A small sound classifier, trained from scratch: 8600 steps.
Rows from block 8 of a small sound classifier, named by matrix and row number. Rows with one number belong to one neuron. Each number is 200 + 30 x the weight over its row's rms, rounded and kept within 0 to 999. All counts start at 0. After the name is the row's rms in percent of the matrix's.
After each neuron's rows are labels from the 100 clips, of 14976, where the neuron reaches its highest value: "responds to" is what is common among them. Only what is clearly more common there than usual is listed. The data: synthesized solo parts of chorales (CocoChorales).
# fc1: MLP up (model.blocks.8.mlp.fc1.weight, 1024x256), inputs 0-85
# fc2: MLP down (model.blocks.8.mlp.fc2.weight, 256x1024, transposed), outputs 0-85

fc1.642,132,184,167,141,206,234,249,199,176,157,227,153,174,179,214,194,238,217,190,215,169,212,177,210,243,197,178,164,163,206,240,199,262,196,204,181,188,168,194,190,194,208,221,239,160,187,224,164,260,202,215,211,217,207,227,230,199,200,176,213,290,148,203,247,222,187,185,193,186,245,242,209,207,205,232,194,207,205,248,304,207,185,290,175,177,223,233
fc2.642,120,175,169,200,192,133,192,198,207,191,197,248,200,192,245,200,205,167,214,226,256,249,193,156,166,181,202,243,246,212,170,179,163,213,199,215,146,142,216,199,175,205,240,187,159,173,205,192,150,204,199,209,195,174,145,223,214,157,217,121,299,236,212,177,211,207,192,185,191,179,241,132,164,211,160,191,167,232,148,209,189,192,141,237,198,223,173
responds to: violin; note A4; note A#4; note B4

fc1.572,093,156,188,182,205,186,253,239,176,208,226,208,168,182,163,174,241,250,156,178,196,215,244,170,233,250,154,221,188,196,249,190,181,184,206,189,190,154,160,264,202,211,204,250,162,225,229,211,229,194,231,192,231,152,162,233,218,146,220,195,207,231,186,201,158,179,218,236,220,199,197,198,189,207,205,218,204,148,226,249,266,195,207,191,205,200,229
fc2.572,101,236,206,210,189,209,131,150,229,175,186,206,187,221,207,221,145,203,164,204,192,189,228,163,206,170,230,193,173,197,132,236,212,184,242,198,189,246,208,170,211,176,193,137,208,206,159,190,143,188,161,236,208,191,220,196,217,218,170,199,216,187,210,160,190,232,166,184,199,193,210,204,203,210,173,220,202,251,183,191,160,197,202,201,181,210,178
responds to: trumpet; note G5; note F#5; note E5

fc1.108,025,156,205,184,212,212,223,219,174,221,160,196,207,181,155,190,220,163,242,190,186,158,179,207,220,141,181,166,198,192,240,146,200,209,196,212,195,169,230,193,234,202,189,246,197,228,220,245,232,218,241,224,225,215,227,133,195,169,226,119,216,223,215,210,219,217,164,183,205,234,197,182,222,201,103,211,130,228,181,230,176,252,144,218,217,177,168
fc2.108,039,219,205,219,202,217,197,200,196,183,258,216,181,209,206,165,187,313,212,213,234,259,202,169,216,206,231,223,217,242,195,236,222,179,192,171,214,226,193,210,189,184,228,141,199,214,164,181,105,236,176,176,175,194,151,214,195,191,203,225,158,191,199,168,177,181,231,215,204,191,187,219,223,246,272,203,230,187,190,128,258,167,218,186,205,214,233
responds to: tuba; note A3

fc1.586,024,158,176,193,212,203,147,136,263,206,251,157,205,192,182,140,218,207,194,212,218,214,226,201,189,194,194,205,188,164,213,171,202,211,234,191,178,189,217,204,209,217,204,242,160,210,175,193,206,201,165,231,221,178,257,266,183,213,224,94,196,127,249,204,207,192,198,158,202,209,214,225,198,189,147,162,193,197,171,187,163,205,201,168,182,194,210
fc2.586,034,241,186,233,184,226,228,177,153,264,115,201,197,190,214,236,201,195,180,201,145,173,200,174,169,199,221,122,161,181,164,205,174,179,188,178,225,236,190,216,177,222,194,185,202,204,231,209,213,190,188,231,224,228,185,172,248,206,178,236,237,237,171,215,186,196,212,196,241,197,226,227,219,213,199,219,259,204,215,197,154,203,220,209,208,222,229
responds to: cello; clarinet; note A#3; note B3

fc1.178,031,134,177,195,222,177,196,260,172,222,212,186,191,154,177,148,205,194,174,194,164,153,198,214,200,190,134,199,179,171,185,188,194,140,220,214,219,185,191,187,254,206,186,230,159,210,176,207,223,179,243,243,212,193,186,212,183,181,187,159,202,257,183,174,207,241,210,186,225,209,211,200,221,192,147,178,168,201,204,209,246,250,187,234,178,170,174
fc2.178,039,282,200,227,198,204,208,167,158,236,213,159,186,197,181,243,157,240,200,197,150,282,210,154,208,215,257,186,230,198,199,214,206,197,220,174,195,249,239,206,127,196,236,133,220,207,204,182,183,218,169,192,147,199,234,210,216,201,240,170,162,171,200,221,194,166,184,241,177,197,176,269,202,201,285,217,211,146,215,143,141,174,226,156,202,206,220
responds to: violin; note G5; note E5; oboe

fc1.119,164,220,215,228,196,261,184,197,240,225,151,153,192,226,246,228,184,178,177,235,187,162,157,293,179,225,213,203,218,160,226,258,233,238,182,227,230,241,161,200,203,198,191,197,194,147,165,199,215,211,214,206,196,231,245,233,181,225,200,213,332,174,181,276,235,197,164,197,172,277,203,185,189,204,177,200,228,188,235,223,160,249,278,187,169,224,177
fc2.119,205,217,170,227,163,176,203,165,211,223,207,222,206,201,273,273,262,199,190,210,180,262,159,243,160,203,177,186,152,195,180,180,206,191,200,217,192,204,184,217,188,204,215,185,178,150,186,213,192,159,175,207,223,193,161,207,245,207,208,162,200,187,243,199,222,218,161,174,130,227,207,204,173,236,213,171,130,199,155,192,187,178,206,215,195,226,196
responds to: tuba; note A3; note C4; note A#3

fc1.118,021,85,191,196,210,168,205,199,254,205,274,137,208,213,197,107,213,158,234,211,211,192,175,235,228,204,166,180,200,218,255,178,190,190,224,172,195,178,226,174,207,197,208,257,226,202,198,200,246,233,224,211,247,190,197,257,193,189,238,200,183,229,192,176,192,158,189,188,197,223,174,232,270,201,158,171,173,228,185,215,261,250,205,167,201,196,176
fc2.118,030,195,196,229,181,237,205,177,146,200,95,173,234,135,226,223,230,197,214,192,125,161,210,175,99,214,249,208,188,180,213,222,181,217,211,202,207,210,193,205,136,215,240,209,165,196,201,199,208,157,209,215,213,205,211,203,215,208,193,244,234,217,196,204,179,202,282,210,225,187,226,194,170,202,196,206,247,154,200,199,73,195,188,221,195,286,243
responds to: cello; note B3; note A#3

fc1.128,026,179,204,180,212,252,262,217,231,173,137,193,182,202,144,153,176,309,199,179,296,213,206,181,243,166,223,139,199,184,228,169,235,172,213,247,186,165,226,199,200,204,212,205,193,244,174,270,221,219,195,184,225,211,238,182,191,174,176,98,206,180,197,154,182,210,180,197,184,190,207,168,221,220,165,216,125,240,216,223,184,184,212,183,170,167,196
fc2.128,039,215,178,250,213,109,159,157,137,216,222,178,177,175,232,202,196,86,184,213,137,231,216,181,201,232,173,245,183,195,155,213,238,171,191,172,228,215,188,203,184,199,199,144,202,216,188,202,211,178,195,210,183,220,191,206,229,183,224,266,196,203,214,231,179,168,202,212,175,199,186,251,171,211,237,204,249,171,203,171,139,183,182,190,193,214,233
responds to: cello

fc1.534,141,152,172,171,248,236,252,191,190,200,175,188,151,207,272,264,255,203,152,189,164,207,139,192,224,197,237,190,144,159,248,185,288,222,218,192,204,182,208,189,168,225,238,199,142,127,199,248,239,155,184,226,250,166,257,209,227,155,219,237,245,165,172,233,205,213,172,156,149,232,233,206,185,193,186,165,217,217,194,254,214,180,229,175,220,239,243
fc2.534,151,222,204,226,188,177,153,199,171,190,248,219,193,175,174,179,161,204,188,168,215,199,233,186,187,178,186,211,226,208,153,227,136,170,185,204,185,195,215,226,223,187,186,252,229,215,207,189,180,260,236,207,165,225,145,193,195,195,212,199,262,256,189,119,203,227,253,234,263,184,177,225,216,221,237,247,211,175,219,144,188,240,186,243,202,182,164
responds to: cello; note D3

fc1.764,099,171,197,170,204,230,211,182,204,249,166,136,149,215,259,238,229,198,123,207,155,183,155,216,217,227,202,174,155,128,255,227,257,211,187,190,209,199,188,196,190,214,204,190,138,151,196,217,213,173,195,227,254,194,233,179,209,170,181,200,223,173,183,199,231,214,197,166,166,249,215,181,202,193,169,176,187,194,201,285,202,194,258,189,181,220,231
fc2.764,123,215,179,194,234,181,183,191,188,178,252,223,181,204,228,208,162,193,168,189,275,207,176,179,219,170,205,210,254,146,185,211,174,210,198,226,181,215,184,222,178,194,237,256,207,196,196,204,185,231,246,184,172,206,154,196,188,170,243,228,314,237,188,172,224,242,229,200,188,219,226,233,175,153,223,217,212,203,211,155,224,231,174,225,223,216,160
responds to: cello; note D3

fc1.431,023,185,150,183,219,167,267,204,172,221,209,206,189,154,156,161,196,124,206,207,222,209,225,244,237,185,200,212,185,182,178,180,207,195,190,225,209,189,186,196,218,179,208,217,195,248,198,193,270,157,205,214,260,215,254,180,171,205,201,231,214,214,223,235,215,247,172,172,171,209,185,219,239,188,166,203,145,203,204,225,211,243,191,215,201,172,173
fc2.431,033,205,216,212,191,175,130,210,200,214,253,163,208,186,185,183,167,299,198,174,134,224,163,164,172,166,231,265,200,208,211,230,198,163,211,164,201,240,207,209,146,202,211,101,191,222,199,195,204,189,169,189,151,202,174,203,201,179,245,173,136,232,196,139,188,170,195,239,202,226,200,234,174,223,200,229,250,165,128,136,134,187,216,170,209,209,205
responds to: clarinet; note C5; note C#5; note A#4

fc1.542,172,221,200,182,189,195,223,203,155,167,223,179,172,174,152,189,203,165,214,179,146,153,257,248,204,170,174,158,264,250,212,224,212,201,196,209,197,196,206,250,207,200,193,291,200,244,213,166,242,231,246,197,154,241,247,230,180,200,203,187,274,192,170,237,250,182,201,236,208,174,190,216,201,209,241,231,234,157,248,208,131,206,254,179,188,212,181
fc2.542,182,188,187,186,208,172,174,165,181,212,191,225,154,191,237,208,192,220,149,175,222,206,181,210,222,227,217,210,181,169,199,213,182,191,227,224,190,156,195,214,205,235,201,171,189,175,188,223,166,221,175,151,226,187,155,205,214,162,211,171,312,232,210,146,224,181,256,214,224,253,153,177,181,237,188,215,192,208,229,165,246,197,187,192,217,179,245
responds to: viola; note D4; note E4; note D#4

fc1.587,139,197,223,233,224,225,222,199,180,229,212,224,169,199,235,196,197,181,149,168,180,192,195,231,166,199,194,184,201,175,209,209,227,219,179,209,230,212,210,247,181,205,223,227,189,151,158,250,192,178,186,207,215,193,205,189,213,182,232,185,252,199,181,254,248,242,173,226,201,176,169,222,219,202,171,182,229,149,186,180,221,229,279,201,241,215,165
fc2.587,196,222,173,166,185,182,143,209,244,186,212,186,217,221,185,224,172,196,218,220,225,207,186,182,215,203,211,223,198,218,210,190,129,211,210,210,164,177,198,189,222,215,193,193,200,221,243,160,193,231,230,208,219,198,167,204,176,205,185,239,215,245,225,141,173,166,233,174,221,207,242,174,172,190,216,215,117,239,170,235,194,194,132,222,171,192,220
responds to: clarinet; note C5; note A#4

fc1.139,138,214,195,181,228,169,274,201,175,159,242,216,182,197,172,174,182,186,226,167,190,212,220,185,211,132,242,203,267,234,191,230,233,223,246,201,192,206,227,226,184,198,221,261,220,224,207,204,198,215,166,226,194,187,276,201,189,194,219,232,251,188,134,238,236,246,205,244,227,170,181,269,199,199,234,220,228,180,223,234,172,166,256,198,237,204,217
fc2.139,106,169,223,211,225,221,170,214,219,225,227,224,171,170,193,166,134,166,179,172,238,195,231,128,175,221,217,204,156,209,187,209,161,183,222,165,206,181,242,222,196,225,218,122,215,223,212,204,158,206,161,156,184,168,175,203,183,183,209,203,314,224,206,191,178,209,212,243,295,163,167,165,215,221,160,218,198,160,150,135,246,189,191,221,186,161,177
responds to: flute; note D5; note C#5; note D#5

fc1.652,020,196,176,214,196,186,165,147,218,231,206,145,209,205,185,235,175,222,238,216,224,146,198,192,197,191,193,145,231,216,223,162,219,207,220,232,205,197,243,170,182,169,194,230,225,202,201,221,254,255,194,218,190,218,226,186,209,215,242,112,210,231,220,179,229,159,186,178,227,196,196,196,195,228,143,229,225,202,197,199,200,222,147,170,194,200,121
fc2.652,039,231,213,221,216,199,179,220,185,214,159,212,175,124,217,175,218,173,222,210,119,259,203,173,201,214,153,182,158,211,194,187,197,197,173,144,248,163,186,239,201,210,190,191,185,232,183,190,140,178,183,184,216,202,188,203,200,190,171,285,206,211,190,184,181,191,177,239,191,192,190,236,211,164,231,202,212,160,202,193,185,159,249,193,233,194,272
responds to: tuba; note A#3; note A3; note B3

fc1.150,015,180,209,207,233,178,212,211,258,209,126,235,174,216,169,207,207,239,240,192,221,213,178,212,179,226,184,207,256,230,237,237,195,196,197,234,201,201,207,143,158,203,220,230,174,253,160,251,217,193,195,178,211,234,177,189,208,197,206,213,191,278,221,170,206,193,229,202,231,207,201,211,208,201,217,209,161,209,200,242,267,197,189,301,189,220,233
fc2.150,019,206,221,206,206,239,250,188,135,171,295,176,181,215,193,114,171,251,176,196,189,240,221,165,188,168,146,174,230,207,193,260,186,200,202,209,213,188,227,195,225,200,249,205,194,225,195,172,207,171,194,205,184,181,160,222,214,161,172,173,140,169,172,254,205,196,195,207,199,211,220,229,202,172,146,200,200,194,210,190,149,213,253,151,192,169,200
responds to: double bass; note A3; note G3

fc1.192,101,180,202,201,199,222,257,214,176,211,184,171,179,191,208,181,226,283,178,177,172,189,224,220,225,223,190,216,222,170,243,241,202,191,178,206,200,185,182,275,194,198,199,212,217,185,188,211,232,192,210,178,197,190,237,172,222,162,246,186,209,170,143,200,202,203,195,261,198,169,179,189,211,205,183,223,228,142,233,207,182,206,249,187,186,231,210
fc2.192,086,219,218,235,167,178,151,172,233,225,207,227,213,262,221,222,143,197,188,217,247,199,218,184,182,195,205,203,228,173,179,250,208,235,231,240,211,250,190,204,184,168,157,162,232,217,158,229,154,195,174,201,211,220,194,171,216,197,225,210,303,197,195,157,232,228,190,191,191,199,184,220,181,171,191,241,168,249,155,160,167,220,155,204,202,185,167
responds to: flute; note A#4; note C#5; note B4

fc1.71,028,154,189,194,215,228,179,211,231,196,202,176,223,134,159,111,233,185,199,200,261,196,200,170,206,207,218,169,240,221,240,202,260,193,216,182,188,172,216,180,196,193,234,258,181,207,191,213,141,199,176,191,213,205,211,222,202,255,172,95,220,210,171,215,194,205,189,201,212,182,209,185,211,203,177,214,182,196,196,217,178,148,193,197,179,200,214
fc2.71,040,237,188,221,229,160,231,179,153,265,179,199,156,246,204,210,229,200,195,217,145,207,212,176,153,220,185,221,164,202,193,219,194,225,175,230,226,242,211,167,171,223,204,167,200,219,217,172,208,171,186,218,202,209,223,225,221,197,225,252,179,190,251,201,208,176,222,184,194,208,190,249,206,197,247,191,241,225,198,172,185,192,241,188,222,209,255
responds to: trumpet

fc1.351,023,171,186,219,196,212,213,210,155,229,198,190,204,191,180,196,211,202,219,209,208,152,206,267,214,187,171,164,165,215,214,149,164,245,238,166,193,199,226,205,217,199,194,212,219,218,216,237,304,231,228,227,219,213,235,185,197,178,217,70,226,258,224,250,205,182,219,197,266,237,193,186,192,224,174,193,188,209,198,214,140,224,173,220,227,196,168
fc2.351,019,242,203,226,183,230,195,196,237,224,177,154,193,191,186,228,104,183,223,216,139,247,201,189,172,216,240,238,200,191,203,218,191,130,170,198,182,207,224,221,196,200,234,157,206,229,186,176,165,179,182,204,195,219,205,183,204,205,161,313,144,184,180,170,170,161,221,190,212,188,175,211,196,196,115,225,205,165,174,227,142,195,155,197,214,214,262
responds to: tuba; horn; note A#3; note A3

fc1.446,017,201,212,215,206,274,204,189,252,233,212,209,215,221,200,216,221,162,250,204,238,129,208,237,174,209,195,201,187,188,220,219,145,218,199,190,205,204,205,194,234,198,195,215,212,234,199,164,234,210,202,210,187,212,266,178,171,209,214,127,224,272,215,239,208,184,186,199,255,195,201,223,175,198,213,186,213,217,176,237,164,183,153,203,199,220,181
fc2.446,023,194,220,207,188,123,194,167,176,220,190,174,187,128,226,177,203,304,204,197,145,227,191,180,216,202,204,216,260,222,189,154,171,174,201,213,202,156,225,205,184,186,182,226,183,205,161,203,161,141,159,198,195,204,132,199,223,206,188,251,206,208,170,166,185,214,238,233,222,195,194,214,155,194,161,216,202,159,218,212,108,171,211,199,190,175,222
responds to: double bass; note A3; note G#3

fc1.47,088,211,220,185,220,192,264,194,199,162,174,211,242,201,179,211,231,184,226,213,158,184,170,184,221,152,204,173,221,197,176,146,198,232,226,209,201,211,216,170,227,193,207,303,206,249,224,222,225,135,169,276,249,216,213,162,198,219,182,219,197,216,167,212,206,246,238,194,182,208,182,233,227,200,228,171,191,227,207,269,200,205,201,194,209,176,199
fc2.47,108,187,152,207,230,251,168,210,204,240,237,185,216,193,188,226,185,243,233,209,236,194,180,139,207,199,207,236,139,191,208,240,200,158,198,206,218,190,201,190,212,205,216,39,199,229,184,196,172,233,214,153,150,213,195,197,186,202,199,213,226,219,282,199,180,160,190,183,228,192,189,213,166,188,164,187,200,142,218,117,241,210,211,239,201,195,204
responds to: clarinet; note C5; note C#5; note A#4

fc1.207,138,204,211,213,194,214,215,203,186,183,207,195,218,220,190,180,154,238,225,209,203,180,194,233,232,211,244,231,272,226,240,273,220,249,217,212,218,182,188,187,222,188,188,295,202,196,203,183,190,208,244,222,218,208,274,232,180,199,213,199,232,243,204,198,239,160,208,252,190,211,199,186,190,209,157,227,203,192,289,244,172,214,226,186,224,191,200
fc2.207,156,187,213,220,194,129,204,194,173,199,149,209,222,221,205,183,281,205,220,211,156,193,212,181,203,220,172,200,178,204,184,217,156,169,198,150,193,213,173,181,196,187,163,142,220,191,219,205,264,195,182,147,176,215,146,206,198,179,206,197,282,229,193,164,196,198,221,187,191,194,196,159,238,191,202,215,216,294,187,169,256,240,150,183,194,231,189
responds to: clarinet; note F4; note F#4

fc1.694,083,148,179,178,209,168,281,245,188,189,214,223,176,188,165,172,224,230,155,177,208,232,238,160,229,252,176,225,224,187,262,196,194,189,213,198,191,154,161,248,203,209,197,238,165,207,214,202,216,183,223,184,224,162,164,266,214,145,237,187,195,215,206,205,157,181,200,242,221,209,196,188,198,206,188,220,198,160,239,239,252,187,205,202,212,198,211
fc2.694,100,257,203,217,189,221,121,157,218,170,184,196,187,229,209,234,151,200,165,209,190,182,237,162,220,169,229,194,165,202,139,227,212,173,247,199,194,248,205,176,207,172,189,163,223,204,159,192,178,182,174,233,205,187,227,199,226,219,174,198,208,192,201,161,188,212,167,183,197,192,213,207,204,206,196,225,205,237,196,188,132,200,188,205,186,224,196
responds to: trumpet; note G5; note F#5; note E5

fc1.538,020,126,214,204,191,221,257,184,225,222,164,174,214,180,195,240,197,102,199,224,207,224,145,243,193,185,153,217,209,173,245,217,185,188,216,228,197,179,209,262,214,202,189,236,175,188,201,185,214,177,210,190,244,213,219,164,200,209,167,199,227,250,147,234,219,162,192,229,158,221,199,152,197,205,223,216,174,185,196,225,197,203,175,187,190,199,218
fc2.538,025,192,207,218,189,257,164,201,157,164,183,255,231,178,183,178,200,225,210,192,154,126,193,180,217,207,243,148,233,199,141,198,205,206,174,70,206,206,165,188,206,215,205,199,175,233,182,192,177,213,226,188,219,204,175,224,144,166,200,165,259,129,186,208,195,211,242,197,177,200,213,192,194,226,207,170,209,166,211,145,50,193,174,211,189,201,168
responds to: double bass; note G#3; note B3

fc1.605,024,200,189,251,226,210,173,231,166,224,131,243,204,195,220,192,186,199,212,180,221,151,203,230,215,199,236,143,219,212,184,172,188,187,197,181,201,181,256,163,179,182,221,218,225,190,212,202,242,189,155,221,201,224,221,181,195,201,224,142,203,214,173,167,230,202,191,182,247,212,197,213,212,209,119,207,165,190,178,240,106,205,163,190,190,208,226
fc2.605,035,200,227,210,208,139,188,202,155,196,293,200,172,179,222,185,197,243,198,216,151,276,193,170,205,194,156,251,222,210,201,211,213,187,186,182,228,224,216,197,158,189,195,156,202,211,192,165,173,213,183,168,166,195,194,224,180,192,200,197,182,232,228,214,181,156,202,244,209,226,182,223,191,195,268,197,191,231,160,143,288,173,206,188,211,206,210
responds to: tuba; flute

fc1.100,021,120,199,193,231,157,208,211,249,194,182,156,214,178,166,81,171,195,245,190,237,204,178,221,182,199,154,165,188,209,228,165,271,198,192,199,204,133,241,174,209,210,229,213,197,207,203,188,205,251,204,180,211,213,198,238,178,213,209,109,194,191,210,219,190,199,197,187,240,213,212,197,279,195,120,202,184,248,240,200,291,203,204,195,203,200,147
fc2.100,033,213,146,215,170,226,220,186,141,227,184,194,192,181,202,215,236,202,185,190,144,193,199,176,178,205,225,222,164,189,210,204,162,208,192,214,198,251,186,203,126,217,195,172,164,196,233,201,247,157,188,212,236,204,226,218,223,183,195,294,256,249,187,187,169,168,247,219,215,202,196,210,186,209,230,196,230,171,165,212,0,194,227,192,207,212,284
responds to: cello; note B3; note A#3; note C#4

fc1.428,113,219,186,184,179,214,187,191,213,163,163,147,197,196,181,210,191,198,213,226,169,189,198,312,227,219,189,212,249,206,229,232,195,190,192,245,194,190,184,211,226,205,190,231,221,227,170,179,218,216,254,193,157,265,211,260,206,213,202,223,275,182,161,181,188,201,212,196,166,313,196,184,159,225,205,228,196,183,235,235,159,228,268,190,160,219,201
fc2.428,115,199,207,189,143,181,156,182,204,237,251,249,224,201,217,195,220,207,244,223,223,234,193,201,185,206,180,166,128,222,201,154,207,180,165,230,192,197,159,189,229,186,164,150,169,201,213,195,183,196,209,206,175,227,179,187,207,206,206,124,296,192,283,189,218,202,178,171,178,212,212,180,184,272,183,203,162,227,201,175,209,205,180,215,211,178,173
responds to: violin; note C5; note B4; note A4

fc1.1,026,153,179,168,202,222,200,218,236,188,209,178,209,193,144,177,249,196,240,205,274,196,204,177,198,165,256,231,264,173,255,242,211,169,233,230,187,194,207,172,247,209,191,225,181,224,191,258,125,215,204,215,205,199,221,263,185,204,250,216,201,248,144,141,232,230,214,190,196,228,200,215,162,182,186,194,245,229,184,230,206,213,192,193,217,208,215
fc2.1,032,245,195,220,212,190,177,184,199,203,224,195,182,189,208,193,192,230,191,202,137,210,204,160,241,218,178,172,179,221,142,234,214,212,225,231,216,210,188,185,157,231,183,128,182,224,171,207,208,195,154,174,208,211,191,212,214,183,189,129,165,151,197,300,223,194,182,209,194,205,216,219,203,237,321,229,201,166,264,138,105,186,250,180,188,217,196
responds to: double bass; note G#3; note B3

fc1.190,079,237,197,183,187,259,183,170,194,235,176,99,173,188,187,239,208,224,162,191,155,150,238,226,208,230,181,186,142,160,211,250,183,198,153,225,202,200,193,264,187,195,193,212,192,212,196,193,198,190,221,208,202,241,186,184,212,181,196,214,168,194,174,140,218,200,216,212,170,218,186,167,195,197,192,206,194,149,214,276,191,221,258,176,163,235,222
fc2.190,117,198,197,205,192,165,178,179,201,199,216,269,188,196,193,172,162,156,208,226,304,248,189,206,185,175,195,211,320,152,198,158,263,248,192,193,177,212,198,178,187,180,215,188,202,222,192,205,191,227,196,174,174,213,210,181,175,213,216,163,200,204,212,285,217,179,168,192,193,204,214,241,216,176,215,224,205,231,182,147,179,191,136,201,229,187,155
responds to: oboe; note A4; note A#4

fc1.448,072,216,230,256,175,211,216,235,220,251,205,151,262,201,210,183,167,198,269,239,199,209,161,247,206,184,198,251,218,241,196,203,202,193,166,199,222,231,176,206,211,191,187,264,216,190,221,191,204,204,241,215,239,176,203,191,215,248,191,203,203,152,202,199,261,193,158,231,161,202,223,206,206,186,204,184,182,158,253,265,176,205,193,173,198,186,172
fc2.448,092,198,223,200,185,143,239,191,147,188,197,205,235,212,193,182,276,224,228,223,182,174,192,222,169,225,189,172,227,193,218,233,187,214,201,160,200,192,192,187,184,223,190,99,185,221,199,199,218,161,157,191,198,223,164,208,208,168,188,198,221,253,211,230,213,210,249,188,201,182,222,224,213,117,216,183,242,233,175,185,279,220,189,198,185,200,208
responds to: viola; note D#4; note C#4; note E4

fc1.755,072,182,212,197,210,200,264,196,197,173,171,234,249,183,177,190,217,205,251,222,174,208,174,147,205,146,201,191,216,198,179,168,204,208,212,212,191,202,226,174,232,190,214,298,200,243,211,216,189,157,168,279,235,201,219,186,202,229,194,210,176,214,172,208,217,246,219,190,200,189,182,241,228,193,209,175,190,209,182,267,193,204,204,189,217,168,201
fc2.755,082,203,165,224,240,251,167,215,211,225,219,200,222,188,203,236,190,205,244,216,229,192,183,142,204,218,233,224,171,165,214,231,209,178,190,206,220,186,200,200,212,214,247,52,195,212,171,202,188,226,209,165,152,210,195,210,177,201,200,202,196,236,258,225,186,161,197,192,237,186,200,225,183,174,166,184,214,147,220,107,241,207,201,246,183,205,207
responds to: clarinet; note C#5; note C5; note D#5

fc1.419,029,165,169,206,173,229,194,203,158,228,242,167,252,190,169,183,214,154,231,196,257,175,181,222,211,204,194,143,187,210,229,145,211,188,232,201,180,177,233,192,223,191,197,262,203,240,227,236,243,238,213,241,242,220,221,196,211,164,266,126,217,189,185,145,195,184,198,201,230,244,188,208,235,224,132,215,136,219,197,222,205,233,188,201,206,200,178
fc2.419,041,257,192,219,194,197,186,226,236,207,176,183,204,208,231,209,220,179,229,207,85,239,202,180,205,235,221,238,195,212,199,194,170,170,184,218,226,227,175,207,166,211,206,177,181,230,170,173,133,173,183,177,223,217,218,227,153,180,157,276,202,224,196,192,194,176,255,241,222,206,193,247,196,227,255,211,258,164,191,160,141,147,260,206,248,225,262
responds to: violin; note E5; note F#5; note D5

fc1.412,026,97,220,196,246,187,201,249,216,218,172,190,215,176,187,157,261,166,220,172,250,173,223,204,200,214,191,164,190,187,233,198,249,173,208,196,209,176,202,163,266,196,226,240,187,212,220,251,194,184,215,201,228,193,219,206,180,216,224,181,209,241,184,198,226,231,232,187,217,231,207,184,245,193,169,188,147,236,179,245,220,229,180,177,163,200,219
fc2.412,041,260,202,213,192,140,189,206,135,243,265,177,184,216,194,196,166,252,192,181,187,259,203,176,206,194,225,274,220,217,168,237,188,169,202,181,218,229,222,193,140,182,215,170,216,224,165,180,180,192,195,176,151,198,189,205,211,205,205,178,175,188,224,187,197,161,184,231,190,209,177,241,192,214,258,219,221,185,211,146,213,185,233,231,239,226,213
responds to: violin; note E5; note D#5; note A5

fc1.51,023,186,176,191,216,149,256,195,262,190,155,177,226,245,179,170,259,223,225,173,194,243,187,198,254,195,208,225,259,183,210,185,232,179,229,239,183,193,226,185,197,181,210,235,209,237,186,277,213,181,168,246,269,186,186,211,219,211,194,171,200,169,158,193,196,240,232,180,173,256,191,219,237,183,187,194,186,231,220,186,153,191,219,190,227,197,228
fc2.51,026,242,229,230,207,201,193,210,183,168,258,144,165,191,191,246,224,149,192,217,207,158,154,147,174,181,175,224,162,231,200,245,242,181,191,238,213,205,164,211,153,220,201,171,199,247,178,187,195,211,188,188,141,238,162,187,199,171,203,188,132,222,208,200,192,172,192,206,183,213,208,229,188,191,171,187,195,193,249,113,205,217,231,243,193,242,168
responds to: oboe; note C5; note A#4; note B4

fc1.83,022,155,202,212,223,154,153,232,186,220,233,175,233,159,198,163,230,115,211,202,226,183,163,218,220,197,172,172,162,169,193,188,243,170,230,179,191,169,220,197,246,208,204,251,172,187,203,210,243,207,237,221,235,187,169,236,178,228,233,144,200,212,186,189,211,219,182,169,198,220,200,222,251,183,116,165,207,222,203,232,171,236,182,191,165,189,201
fc2.83,031,233,198,211,189,266,230,196,170,225,207,175,182,225,213,225,197,331,195,177,135,229,178,153,187,236,246,179,229,185,224,197,142,179,213,232,215,245,213,199,169,193,233,136,197,210,212,205,152,183,191,177,150,218,235,206,197,209,196,243,171,182,229,191,232,188,210,246,213,201,207,247,187,199,255,230,212,178,215,166,177,172,225,212,209,217,203
responds to: violin; note G5; note E5; note F5

fc1.346,126,213,226,230,196,220,224,225,213,222,208,209,224,190,210,169,183,219,225,210,224,238,213,224,219,226,206,251,224,235,249,212,199,203,180,202,223,229,181,246,194,194,187,279,201,172,204,222,196,172,206,212,240,181,212,219,216,198,224,207,224,207,219,225,224,190,174,257,195,187,199,184,208,194,208,199,215,144,268,222,191,195,201,177,216,191,216
fc2.346,158,175,224,203,178,136,214,194,169,203,171,223,209,217,206,195,234,235,188,206,121,177,241,187,191,206,200,203,187,191,190,233,188,142,205,174,213,206,174,162,184,202,158,115,207,215,187,213,210,161,169,181,200,193,187,202,237,175,183,233,280,219,174,158,206,227,210,194,203,192,223,202,217,148,193,202,230,279,181,173,243,212,188,185,191,226,216
responds to: viola; trumpet; note G5